Rows from block 5 of a small sound classifier, named by matrix and row number. Rows with one number belong to one neuron. Each number is 128 + 24 x the weight over its row's rms, rounded and kept within 0 to 255. All counts start at 0. Numbers have three digits each. After the name is the row's rms in percent of the matrix's.
After each neuron's rows are labels from the 100 clips, of 14848, where the neuron reaches its largest size: "lies over" is the class under the peak; "responds to" is what is common among them. Only what is clearly more common there than usual is listed. The data: synthesized solo parts of chorales (CocoChorales).
# gate: MLP gate (model.blocks.5.mlp.gate.weight, 512x192), inputs 0-191
# fc1: MLP up (model.blocks.5.mlp.fc1.weight, 512x192), inputs 0-191
# fc2: MLP down (model.blocks.5.mlp.fc2.weight, 192x512, transposed), outputs 0-191

gate.419 091:086102110127128165131094148144132164080119116136167097126152117109132113134133073145149132112144126114137148123078142145098127118123121099165148094155126100119159130117108133109120135122103111117095130098145150122128124119151095138117146125114128169132168113128132154133108112119065139137110084150108104142147140195144151136138120145136117139080150152127113125140122141147089158124154146096106105151105111114125113034157145103147149125091147086132127175144131133167124113052145146138095085131137162133145167123127150136139108121149097143123189106116137146160131104154123112161
fc1.419 099:165145120129120108085138094107143127130137163138159145128116158125117123127126122138129115167129162118121117112175110145178145103113113177089095125121113146130097154131152141126138159137128113136145136167140083168184143136124169120129099136188118081142104149132111104148137201127164136134104106098129178110101146087121152095152180080111124109175099142093151135140130111140105118108112099131116143099135117116081131208096147154133124116122123138113117118141099154136128139149128157150112112124137079165119125138093106136115141137137113136141118143112144165114093147110120173108
fc2.419 087:136119094161115160174181125081140088113100130145110111127165120120130135114129131150137103114108153121146118128122127118108158099138144115102141129097135083136099113144124122132085127176115126117130103119157110165113127126112108113126107143100090134140079155149126144170137097134092157127097152157100130184182114136142155159107155123144153104108095087155137109120095137162103118109151143115068142165093154108115138105171138134147097140138141153122091103149122172136109092162147144136127130090107136118120118161181136144086179091100132136160108113091099139103138116151149146121
lies over: silence
responds to: cello; note D#4; note A3

gate.338 106:116113178100119149125101124136141122136117139125105117080077108143125190115093164124088122164117148172124159163129118124088111158112101142102107129167153146128149117128119135161133101109133122120148135143123142162165153149085122153178122118117174096112109095144136163100149126091104122135153102126168121106170141167102111135118131091124117150155161143139125175108124198125132160166149134126131132157142119106159066079143083147138105141124146148117105098109130115095130130126107167147138137132099118117152091143142119087103116143150117116149120142097089124110122131145090096123
fc1.338 111:130116138123148131092091137129109156129123118135146097100135121126109160133091080125148155147099180182145133126127151103174090154169124132108160152133134148116170104137125180179084129126121113136114115158132147130137169129114105138089148115144152127134105095140161195093137127098133132139108136121123123129157125203131143090125140125131110118158154095108113159090139167133143144132151107147135113156191118146137101137119112115139125126109108124130144081104118132128101138128106118177159099135136089119111143172124118079109150139120138102115149130140097112102110174077108087146
fc2.338 111:108112169071078114104120146134115134057140145125115129152147103161147160131114110105163112150124129126139111110129196116151129099125127115149132103106149141138154162121129139137124174116095125115134153143112127107121095085108108174151096131077188134140148100135128115135116156124132150151152125172115084158140114086135145160081128167096090128152148126120114105145141141136153104090117092154131137126143118128079166094128133133118120125141137109135129126078091126140133120118144124084153098125090123111149169135119083142138107112163123158149131115141182141159089100103116098126
lies over: E4
responds to: instrument: violin; note E5; saxophone

gate.509 093:126120104141161094094100107128179134148127179088160143142122119144142071127147087151100134078132115105139126141184083078132135116119137160158125131094132092135109120116188134140119125159135135126110174128116110144117145111127145151098138120147162134132168114139159143110121108136126140142131125145105115167118112179126127121137108152124124121093123160168130179147102141116134140105115119131090135099101163099133138139123118152109142092136068132151177134109150069149145180088126135109157109102121110123148135109100141134094132124120111161111159105163151066125113153131119137095
fc1.509 100:132109100079119115077098138161171122132163147100169172125091109111140106128082055144127123113130124114102130140163133142109093106141143146126121132097141112157129135084162113128126086119148114153142146112133132136132159142126120154129162123127125182154090149131113131086111087131110148114134157103125141146095145121142115135106124127126109090108147145120132186130123148142106127121094077116120115108071153088109171139122149127116146152084095115117118196103138158139150128065110102116143107110151151144135139149081117145088154138128107173129129122163146125142148155145122121103
fc2.509 099:095159110128120162114081161123117116135070168121147136099165126082094151117138134128172123129098123143137135149110130095136131135108101108148098164112107129148184090108132135122138127115151138142120152125131161108106153120143114109153127126139123081116093120143110125161127119152129105158103119155083116073120117117080123168121128121117096138130162115145126136077133144138155170190080111141128138137122158150127095140141109149109093109078150144153123165102096125138130098097164114107141079100149125138136134152113075128123144117102158122153141153113063114171145090128138149123
lies over: B4
responds to: note B4; saxophone; note C#5

gate.235 118:145097101148118102191127150168138121105113092114108132142136134164139134094116172136095078119123081106171085121110113133112117106141160117139146137072185145086150117146138123118100119138091136163101153128163140124107110142168114140116101086118146117141133100120071159110160135143134106113128063150135120121125145160131129155131160117129152140155105155098158134096135152127080147121142188123121166119114117149115136087130137145125138146075137130119134171109166146089122108125134148142126152112130154147162070116143139135119108085122150133113089136104125151111144150111143142154
fc1.235 118:155133119103127123148135169106145172076116141122139153132146101109161129106112176129086146140147143145125120132135145063116138150147154123089142123142124147156169121149085121097146124122126091105095114092143135166119154156079130111141181172131173140148100109158155097151098180101137134116137154111156144135112123129095123167111100149144144126148139136148089127149111117130137169151134104132140120158084126143158120124109095081175122107128121118153106077136084107118107156114125135149114109091080138121141126173097116120132065114112133163145134125158113118158118084126133135118
fc2.235 111:093101152126130115098093107131165155143154133130115128113086170151141107147137126142099126098100190118114099150129051098106142122087190130137129124119106155138120142154103137122157162117107153128114086132107102146101137137137128148127129150162122141110082161134122141135138117125096112129134139179140128159108140123149135107163116133090106158081099105119125111122133162095135169124119160113153112128133138122089111139134123164122146138099147141156126153099119085085123110110127170122123082140133134134118119159141114160128180097122133106165151126200135153135105078131085155158
lies over: B4
responds to: oboe; note B4; note C5

gate.104 150:129084099110142151116105117136144135120140119131133145111145119140126160112115090114145125080148136119115132131137134115111147109090113110138176120109117170156133136133116142146160143128132114116154162121145131164171094143158123165100107150178138097117160146095098116091128117114086121097153105136139136119067142074088133115166114109158144136090110174167126131121163175101140115114161092107145106117118101148146137181159154182146115113181110130143123164150108125079123124152133125126102099140114126175124134129148124132130089150122177163142078121141150109123158105117156130173
fc1.104 134:121119133156154149130123098112089153119156102154137120155155109114141160107175162135182128112128106101160139148133150115112129113119115113128171082115134071124082142079119128179127131116142114109158145128138194166168122139145122112154075102143113124106128125076114104115148127157152104113139106133130161122119146088116107117150174170137140128099109140132134139130149157127106130124147094100131100160135093117127136153159117122149135100154118129099126139145071166107154162155129141125109133165165101154180114143180117133117134121132141105148094181128162120142133075118148122141
fc2.104 144:119085115135126143167109120090141150171116095124133132083133114164087113109143132123124131131127124100112116124107166154121088120111068155102106107083126147106114138114115122177120110090118124096161138136165162114162132120105160113125123132125139175088106153200162149145110132098108130091144138167127124097116119107141151143092146139175094124128170114133133182105130178138142057116130147117084168129147123123108150169119192106150128117128126149122140164136163165135133102099138116112151132157131120144113145137123145127120110092151164137123119166154114138144148148113119123129
lies over: A4
responds to: oboe; note A4; note G#4

gate.319 101:155144162169111174112142138080078105166109125157130117152130125114120155126144134103136128116121106125141139162149158186092169140094163119137150111139085118115126167132176179159106140096149107126130095135137123131095134136157150099093146144120121145093122116152142117083149117133097132143137092113154146127124140114142169125109161145095111141120115128131168115119136124136094134108133148103120083110164154175128130155109128171118149109165136129062163130106158144177126130130127105133095140117094107077121099149104181131143135085122136145124113117117122118159088084097117119100
fc1.319 105:130152085123150121074096170166111144201128157114124122072152127110092104139145121148119145128131154184098114141082112118142125068115142110107158131144112111092133120098173192164134165152130165138110088133146103134108141128126127122135101086156126148147120170145127118168124149116107125137159075118134136152149128157118120158116142120119140138126122130147129100148136159115098116100100112147142141114103111107147120130122111121109110088145143127136127179138162156142131161137131161101139124136111105186157151109089137166103127119108168113111119122122105095109164157114137174107
fc2.319 105:095152127156152119130108136132141153159140135143117122174109168105121078116129152153167148125098127146154159076138112132100127126101164121137128146188075100146140141119153132151172109111110105102124149111114084119117126114118179140101095134130119153146152157113116108146164121115123119136108149078161075129157137151128137141107104146070127116129165095105114099113091108135142145196125165122155099133130143128134166137127117163139122106156124195156130125158095136168107126112112151141111119160184114120138121097131145134116098160151129157105132127113151143145122092135117179126
lies over: B4
responds to: note B4; horn; instrument: violin

gate.89 061:104113142084146133158131152169117172086130123105141131131141139125111135125125154162105102094137138115165128107041105084085149080121135110123135106115104128116158143114115133157135142124153143149126132104154083099111154118126139116090140122162176122096131117127158183130196095184127156132132083154128115119096145124089112136107127135145113147115141135109114153118185073123127127146135117108129095145137120120117124159147107158128157143124145119121126146083119086118139157097140112108138117098130143161119162177085156185119139105135148149099140100158117111137136122136109115117
fc1.89 061:123134128128102185132096119123142121139121175112057123113104104149142170145132189124131127146181127149132166145180113134119158133138099122178133143129120131150150185173170153110116115134090111107119122125119143118144110136169071179110060140091136144155108115142096117163119139129154132145164145135130124113129119087138113126121136144110160099147101120131118152084157121137115110152146128110147132115153149108127141106082100167133132125092079148124114114154142122134138135123092122154163110093143089103150124127146115152120113156148131072146099123115120121105171149153143152141
fc2.89 064:181123145145129121136105126119131101110101119127114143156137097089123100162126126148143165117126160130140165148126136126108130128115100146124117171121120150124126139128166139152123101121149165152099168158117142115119170107139140116166122102141106130144147148195169102144116121137157120130133113150090102148164172127163161156127129112119079123136140102114116162161129132122102089064115092073040102098121146164145117146141117113131115095100147134169090122120135102149127138099159167127147095102122089133142114170140088122140123135103141099101116146082142133168114136106138106119
lies over: silence
responds to: viola; note G#4; note A4

gate.310 061:113133093156143112137163144155104115126132135156145110115137180136138090146142136129155165127150142141132129107100129136167149106122104148104147102101123121173113115152089116110134135149083093134077134182182081153137100115072121126108125142135124121124154142122140180123099141097122112180134121136110176134117107110153138171165173106113122149133116096164135086121200169098168161072163134152129125117128137124167139100144125111119101113122141087103143125145120149172157106087114121120105100132113128136132114150133104108137132130098119118172113108127124155114136103093111116116
fc1.310 059:110107125059132144142087151145132128135095080088118103139082133128091144139116114142087113131100132103099148153098141086136112115122106146137142147086107108108156142177155132135158133147138166114079148109113173113147104137145121145124163086099129116124111118155146114158125121152159155139123119151150128088152099099135129109085122149139169143162159137143125174134129122116120146106102157119125138129108113089140126160111107174117102129143097135156164096112150126112172121158127151138120166105148139138074097155145137085138142179169128179108139154145104113119116157133109089102
fc2.310 066:187139164172129124087142120137110102130134165191125081146169108145100155177113139108123138151118143140123115138112123141116095105098133140140155138136137186100096119109139098150124125147101107112129112101128166147173106126090098151138109129099121094148117101158148112139113095132134121103139152106149137129148118155089096112077146111102114117124144146127147149127142108135138121142172143103167161116143133147143132151115115158143125109125100127106096163129108126140124161118145128095129150105080159103129128087169181088138103108124124125156149127100090099167194108145076152113
lies over: B4
responds to: double bass

gate.225 116:137067098114141178140135136168121117138077109067096141114135105087135108133120169161100141119160156109152136120125139122142137099138119146138131168116189125121100100145102122114137141141105089142059130144112150144120133110124124131090126160133110130106143122123116163106172096160134116098132113127078135125151152139148107157104104146137125104143146148133124163129135087132112119167133087144126145193130126142124127112165118142143106119148157077116137146117134123123087116134131155122154165126163147136118101152180126182126100116095115167085081142135158100165132146137116146107
fc1.225 112:110130117174137123069094101126099105098133118152171142086111141122168114176131093149169112106128126121116138136127125119162118146138131147115117125145095172145096130149127138118116128105181121103122114141146089139175096125117177139129130121140131102129132095155134083141102152118119151139142126119127115123108106143099119117139126083121133099138098138137191109156129114117121138104104143154139159113153123108167132162136128155153164129124104091125149144139151122098150102159110174139183109148091111107105134108109123113080118141166104109156190111069115129086138115175097146171
fc2.225 110:165103138152171105129126127118117133149112143148130102090155139130110143100164158130163082102133150110137110129117175088106131151149108107130140127090137111123078120103135119150100157118103116124142146129114154112148134126116130127073159138113152083143148099148159092143132107160170119068066161113113136140110132157122138131117121115119115104151134138121144102146117163158103182088112135103128111135097112089101121117131104139089134117105137154104115148153194135107085156111111122103155111149162143187118154126152095134111144149105118096078143101152100097099121162112141106150
lies over: B4
responds to: note B4; violin; note G#4

gate.449 107:175127132131100132111141084143164107127128137110149122099137139133148144147090114150095117140103141104159140127179131088089100097148145106120136148118141159108143114127124121140106147167170124140122176099148135161185103141159097129145136132141128158122184112129149136118155129110076115107138112166148150115088130152150142121114133103146152138116119112126135080105138178134102155157156124156110106093118092161168108077150143106144076131100143112119120144120128158128066137118138109139143102168111127159133143101104087109094125151097135150146134147111101171178124134084119136166
fc1.449 106:128131093155136138163119136117154138154138136130142134105140104104145119113130144135140166114143128137098128067142135121103102120109132143141122115147131067147086129148162104131128150083151122140107118153150092126150122118136138174116132115131110180146117144103126115151142060111170125125150129159079132130137104121099135120157141123110109097115094114152133095113091090120090123126105111153101110092146148131151140175108115118115138122073127173137120148131112127137150184107134175181166153083171141169128160140124147148137154101157118108130106164117084150075090108122139110171
fc2.449 115:113142117127154122144142144115160128143098143115134155134133138059118174107147151085153131132135088167147140152120118104118133105082203117106116117105108154146100111114098179088116112130137126132153126132062094133149134146135159123142130148142155106120126118109147126146157093115162122114144158096132123078159118122139108112130124088131147141110113118142147144142105109139147100158106118107146149139129117084162117072107122159146161125148096150085105124163147161143120120134119164109108158133126109133163136159071180115111129091100160129095156079124126147146141120154148178140
lies over: E4
responds to: viola; note E4; note D4

gate.320 096:158078089125141154112128118143110118115133125078158161143081060083147143156119123106147116128111145121148099119151147051142132140127143146158112157138134115094131122121111143144118157115092128138130115111089136150119131135126150096154092090150158144131126121090103178125156126123156127102117079176131089121123153192144142093138130138105114118159106110101135170136135143152133132114134150113100196127134120144099148086176117071136098135113141153145116129118114162128106108094164169134118127098147142143166112134139116093127129118131167097124143124118136170137141148129122158106
fc1.320 102:114113127165141107166112102113086089118120111153122132156098166160096138161151114129184128128108146118163144131135097166141098121141177126126109108137125116160110143140140145162161114086144129089131114205108143108131145145150149107117110139166084103129124093140113148132145157122152132147136135106120105121097103136136126120125092134121116111099166146151181114132093128179099125096152104143131157115167104112146110141136112137136141149111135157172129100124141159115065102089151156128096125141159122159133151094113108134124139111145114106117144102063150130131107200100120127141
fc2.320 102:128173130113158133148131101127143098147129122075148135160137128173113140105153141167120132163113151134085158109176120095206171136132131151112183141092137185133117119141101104130109174128130114119126093117098095173121140158141137101092195114143135122146108125148190131134113102111148131111126105125128112131117140155106118121128126094084103137129120133102147092113130146133139149143135138135083124110143163138139144130109086115144129111122145133098118121139110161126135089134105152121160126153111096155164084138142108120083155133158166117069130106112106098141110114119112169111
lies over: silence
responds to: trumpet; note F5; note E5

gate.138 088:151117094147098113188132141108134128128115135115090126119102129130109142129148111155166126102135133125159117080096145091128113130109089170148129125161136117135128112127141125129100082127139115153152147112124181080086126162181158091159118148136133110114150121117129131121147128100121134125135111107085142170121092126098108142128164087147136106121138155139147113123120105135112155125150140144174146138133124112097131146143102124145105126176154116069164178150193135158115158143097097163066102083158117140118134134118164127123126161148109110087137100156091108100111159107148153113
fc1.138 088:095144115104114140145137178120131077134141088105116158128170076119118111130152143130133113136127119110100139143131120135151152095128090141177138143134115109144154107152173114135134127122090091158143098091103143120131096129140133113097123155160100144107132137083092117120139153106087105152120145080100160152144115128169096118120128145157137128145128144137140121123081100141108122186117147157116114113116112124180132111122122141134118135068194144134140114144127114148118140114116106126135108122178173185137129140200135104121217128130120125151106154118127141100129121138112126147
fc2.138 086:150153087155102138126122138131116127115118148148142074134147122131166108141119133158157167161146136141131135102085192147143107125146139118131110150143160100142111118176150119125079131159131117173175126123151142099117126166128122135121130142157091127122113123137132071131157171133136135104130079168148155065133177126117066126125146111149159106134144105134108104094115102123181112141139089131111111152130119145080114191130119090123154129155106102141132110129108129139119137145121094151148144117133134126144145175136145138082089127141155143166160104114127124094119150092125158159
lies over: silence; F#4
responds to: trombone; note F#4

gate.47 090:095142114132137129132151092143156181107139124159133180141131127162148133175155117131123141117081123111105121138154191071131140156141157126094178130151125145131132113163102119128126108106147142154132166096116126104097117146146111115116172116120142122089136129077088163111149122135129132132093130100126105062104142105133103084095130166160108144121119174148132103179137122119170094138165120144142130169104149065123127152121135116171115129123130103134116101109118175103097090160124146142114125123135119162099130126129162132130123139123126141149120108101117127175133159093131142168
fc1.47 091:097120111098104102175138203080136128117113159132163122110128108081124097119114169145099081158141145144097143107166147095105122066131104120130141117090094107124126130130115168110159164151134118161150126147129143150130154130154137148123149080164118141112128155165141097107073129125119120153146120155135132127127145116105130122095146158121107109091150185146110161126135112077142139140126127069163114102161100123157133111086115136131111128136106105149117142152122108130156142128150090114115116145141115128162131143121109153165075127141117098094126123200139115133119136136117127103
fc2.47 093:145110136136121126082151132122122149134149106116129136140114148115131072101187070137169132123148134137087149148090138119137106158169130115136137109154128179101129120170125153103125123128137140103072113144156102176128093139140131163142125118141140161140140116097139170125098104169155122090161164149100135107131129156145127123107156103128119147149121152068120114137136131158128094081127124133165114149109119140171109101133111150142146105124134114107155130122102106099151102103129126133148167184148146121090115131126121141077127138160156117160202134100139143102136177105107142089
lies over: E4
responds to: clarinet; note E4; note F4

gate.425 115:101145091126119100127185165150165126095122171160155113129097143089133084091139090124113119133147107108104114104181171130081151140132149121117159125103082136102123077120137122176123127163092134137105139132143115128111141101136114144133102140137135127130119130154106137128156105107092102172101134122096129145120111136141118158118146109126102151123115117100124110118144167119122143130117104105091139087143167103127154103089165157106147132132131156076130134141149191145153154149104132121171150143141091183121140175131106117086178135096134165103117116126119128139088158159124130121
fc1.425 115:116120171128113131111127097069104133170098139085090164117147146163152096155108176149116080097124114150104155130147115105149119099194080146122133133121105143143111127162153161126128127094116143162115153106085108116135124145128078156137134119116185119137117169106106149112142112131147175125136128106105110122120146131103185145139183140132126150121150081114122151128110114109179117112131167153110174161119136126156081135130101122131122144112112119107105114128137130097108121139140109132153145115143150176147131104129131139138175162146125114113090131152133143133132087136110190122
fc2.425 116:124175128140101139141147177105135124130123112110162182123096130067120100127130119117093130114134147156108148131105136110119107122186136118149137102154142142138127118093128115090147166094146121115166150121118132151117108120086129155103128113150162117129100146157102103168116124111106123096103145127126124135093109149138104128146115144152093113135140078115132137131139114108161148139121108134118131131083148098121129202144112104140126136081119103112150151087143127114131119111100115165084116113087133129148151157111132165145108126139131128182137162176039126162174092125116125082
lies over: E4
responds to: trombone; note F#4; note E4

gate.494 094:109148100168155111153148112109114118119149136130124094094173140109147155078122112107147140198144087106122155116132098103100086126115158103077108109115111118152090123115135097106146104127164163125135141112146150134099174106153141114133084153135050172160169145097132122138129188125120115159130146105108131108157139118128091123138140143098150109103121119114156108112150135132125103134126079153139107112146119119110149163107165160164121114142127109131175183133158123107142155152169098150113145147140159163113086109114106101128132106122146107129096125133148131117157144122109121125
fc1.494 095:139126191126135153118095100157125121117165125111102161158139105118134114164155098182148113087135144170169126155099147123138136095127102139144092124165159160121127158089111154140089136107093107124128085154099106136153110104115132110171163141121144111085150156129134115125149082145148109119146125136132160136130121111174151108124123117134093100148103118142132160116129094117142143151116174128124067154119145123139124177131139144150112120136116136140136093116127116098164146125042153096137119119141113119106141128125118095133155198122108173108159090111123108126119102147153149125
fc2.494 095:087136147116122132134123139110154136100137120147119115136087143107110136185093155112116127122111154124108101115120116150169154138092158076155133128123168124123135162127141130088164134121093117127127126090095118143151149127097127099131121164184129146128124072117112096184111090099167121126162152152126172182102143114066113127130162123121093121149101101113149117173137148111142112170108077159117137117114121125127130155113148118133116117111108159115116161126102142149157115119123105128128127140135089135099070126129097136117097070161098140134166136141097105108110085095111127112
lies over: A4
responds to: oboe; note A4; note B4

gate.318 098:087099164148139132125145117166144150147133154137101135127136103104109198145135119132155141091142150114126134083144126146115138065152177160075161149112113144131147126117119115120100095105096155144104153151130183127121118139163124133131174120126128121148137145100134148103113094100095109143085142148136124139149153105180105124128135113135114099104114086131168190120102096124115132123089126164101124105102156115110165132125167148102128111112104156156117142109115142107123158098136080098117133145142131133143122114148132169086165111120157116095096130153092160102109119126132150071
fc1.318 092:119122085140146151123186082167120116132114129124111081115108168114143134188136167099156085133136125140164164134122156141166150096112090160093105122162165126168165110124174124083162119112102136100105126122123113159194145116099158125119145130120114151137137138132178122126113168077127117156173140137117110129093133144156158164133128115128119126141118138084117129129120134139146129094135115111098165149145155093107096109158143119109124108140106124117135154110118140093124127169125149126106099110142146102117138107067098130132102118136131112137126110109159151103132134189160151097
fc2.318 097:151137107118115114108155126125189145140115151144099074101096110126109159146184118098123141139113115152119134108160135106129100098100109113153100140134094128156141100136104148134110112126088115109075101166122116136106156152075135115084115123142127144185156120159167162115119117079108132149161105159149096102145102156117134149160133124165200100078167132132140118101133119074107182145122117171144114162113122135080111134139126122153125144129165145119117073118105122091103163124121132112169134113108110130130137130114122111121117085107122138108138129134101150108137137128129103123
lies over: silence
responds to: saxophone; note A#4; note B4

gate.373 104:197081114113136115116113113118112108135113101137102134146106161125091172144135092150081112123125133122173130128127149130159118119118130117204144120158099131092126097183135145126109151127172081133121109132124118150111140086141106139159139138161133142119160138077108148133115101103119121104144138129095124153128136113136177127127118121109127111116142141125136127142127127100137116183129125104115100103094148150156147114119156137078178112158113086115167143106152085168119124133135066104140145108131111086108134127157147203110112130156132137137119104105141120065127156142133129129
fc1.373 100:142126120136131159144130154129164125110155117137083138142142101126134153120128104086089135082103135140083138112145105137110166186166130129138127113125132111107100112149070172135101168170114142142194150104111121108116089099143109167124130163131167101100168133124120131176182111125149091097172144107189124139117065148104135133114152149149124152137116139145120097142127130123127114106133152128133122136134162107122148127119112078109108129130109114137079161114143115114093134152104074102129201115120114122123114099152128103127126162127117112125142145126134161107093149137128116117
fc2.373 100:148112117134120136138136068138096147131148109152143105193147163114147148120124122108108121108123076150126115139117122133119113114163175136141153136130134147111143142131144140131142093129114097096116124146151119181148140129145142156132157092114133136099073105088113146147091177171141107098115097118128143081120173111150116157137147103109139172123143129138135075180113155189111095128108134136086123122091102116132150110146096126156136114112120153117110127152143107138121088139136095117152118118125096064139111131135102137177050109145133143154136153104136143124130133135127091170
lies over: E4
responds to: violin; note F4; instrument: bassoon

gate.497 088:150124137106108135166136089099105126147146137184124128141132079141117138129126202132116120141159124142105113090121110117138120111095124128100091127093141133133106096135172135128143117125130128114151136116136142140111135176096137140169127118129111166112139122071164168084123100148140086122131103151113130121099069113107149215119115109116115144138144143153127163147147153108133099176126108141115152100089116129152121125133184089121140112120145110138106088146129127161173116124150143098073094121142122134148124078106112132107111146115184136118108112101126113133157087108133149146
fc1.497 090:107118137085117090184113126099131125127130162096142174160162078114107169098132129133126095125155112147109135116146116107138115112133117160109126150103145124145104129137180145119096127150100141126120113141103142151118163153092137133171163127138117162120165100116185139103121179168137109177111115139095181111118103151123103171129128094101126129147103111131163140124132194131101118153151121158130109123102153143115081112122152126129127156115118172121108104137154101112161122150136128095085133107141139127124125087112102147122094165082133128118107144087142107116160079090125139138
fc2.497 088:080145105129143162082141095113127156114157131100110120079144177143134098121116114143080105123130151117128117078193153161153083119139143102105162151130145119138082116167142131129153162157176131111135150147151136169169129111150121139120178086159132114097166094125119098137154136148133150109111120146151163130138093118099124106140126123146149131105083158119112142117097127135105165124139126122148148139145123137102122140124091166124125149137163133101097100095127112154128144108142128100108156172109136153147167118160148147117093169107118108170165180136099134134098134139140150150
lies over: A4
responds to: violin; note A4; note G4

gate.152 089:151146138108120116138157144099144109101107140135132113135103122117130051147125167109095154151124121143089133147133139114109123133104135139133135102139106145136154136122104162152126088117176108089138154074116152101088136104095090136135170120145126118147072155169155141107115106113130096116121123138125124091084054108092164103113124148130119117147196100135111138150136147113182107101133143140111133129102148105143131142095120127108113140135125087132163147114136139089142123142169177140124149119113084128096092140136175156110164142155161106143140113083091126125129144128140117163
fc1.152 090:183125187143153166135153082113119106106100092151090125109142145132139126137120176172151100136126111122125141115144144095137136091142129158122091166134126159117145102099141135127107178097073114078115157145108133113140139131138133137156162123148160131101099108150124105084168095167121129114128120092123134137106133146117133092123111164135125141129128136130076155100132063104130129091156094125112070136154134115126141124160152101123156095136121152156120129103103097115161113121109184123111133117104137133146112132128122146116107149135145139144123095087126134143125070062151140118
fc2.152 089:119170109068140122150093147170138111115142107126122163151122113091156137093117105127117129126089086105144094145072106158145140143140098148106096112125125138122123159163142089113137160126119115134106093124119093128132120095126140121164133170113121125131128149154148164112092111133114089126115156133109130120139153123090096110129154126111118178126072135124126140099141125132116100133121146156094142151123153130139135129116129087152123160150077139129147192121108164167147117147143134093120181103113102081182145116137130161154174081134114151139135158076127099139126081129112103113
lies over: E4
responds to: horn; note E4; note F#4

gate.362 097:157172162111152151125190135145174172090147134148117122105145140125118121085156132120130140112107171148126122151095105172121171130152153149162137126107076139128132112117162143134115099063109142111089100146116131136145144100090105125119126126093156070094118135088108126136117145105132098160110132151151160113118120160168145136099147109120150117118160138135129133134144126126184099137132155135169126140138163129123110147106110106109130116125148165095149086138092102159093079135162147105093139134129107088127101177119137163149120132116150156135126118075127101120093111132126101141
fc1.362 092:167099108157111123130153180130131121152155127134135106112148136108121173157105115096158122114149117111150115098108091128130130082109142144146123172088179115100135115108119142135112077180125130167107146116165170081127134133120117138127095128159154130105071108186179126146131117132120150127112166129140183161161106125106113170143090157120138138095106135129153146154139121177117166106117164121111120124078108150128140118134119135088107078104149085140110145165159120098132123088121144088105103116105117115126135103100111113139127121128107117104123151145127131120131150132104124078
fc2.362 094:135133120144126113163127126129112156135116172088131140131124117121086145119105105157161154061113111095099158138166152112169114161129141135126129125130119134100133107126151118170119153154134126089126132154119146111124137167093167148109136105131140150106191130125149100114091124139161155124158147117068112130114158123149146136119116077125147142142125143118115111131097098116129105104167136104119131123152109141143155105130159139157163158167105120186119068144142089120100111101078138160165092179155099151111129061140143128107155114183128145124127100131085120128114150138135135135
lies over: silence
responds to: bassoon; note D3; note E3

gate.475 082:144147153111117109111165117147106147148115136181129130107174083134105153123131080105134136160103118115136117132173115153092134142113149134132115114099152164139134103137072149159119107158121150110099096144138113132093129132124128125119149153123114150099156140127168103162141125094111081130131175107090133137099135139102129189137160128159152127133127107104148150104104153151142165114167146141123116137138105073116140135133125130127096102139119137108076081172133177147132128137145119126161136130120131103176125144113138156116149170112093062081155159141125153115090099128096099091
fc1.475 083:145111130065095108109099112130120155127130132145140127122102121089120159154121126121117183114158151117150116103161093106090129107139156125123123123137124114133157164160146167118109158130136162130139093112136111111121115147103122109119115141092150122129171141117157141116121139146110099100142150071115149142065087174115106138155150168161015103142140117116123117140138128144109138136131122156136171133153139173108135129097165134133123091132142146128098120130172116117115134153127101078146124134132114095154083165108167153138114086125119092113143140140123121151112103154127104095
fc2.475 096:110104122133076160124126097154172154196119120115127127136143116098072137116138103121121148177124121177110127126106121126114147107118172162131127114109089125132104098139138123148112157104118108122098158129075176124154095176147101133110108160125139093098135125124128136154147126082152158102152142094109150116119142152111134140135162161129115129116142133141056115134154115115111128136140134123160124128143160050143122125123115117139108176166078107166110113113121105134089104101157106091092124150145116119151154159135110120107140150149153127070108120111137146136141115158095135108
lies over: B4
responds to: flute; note B4; note C#5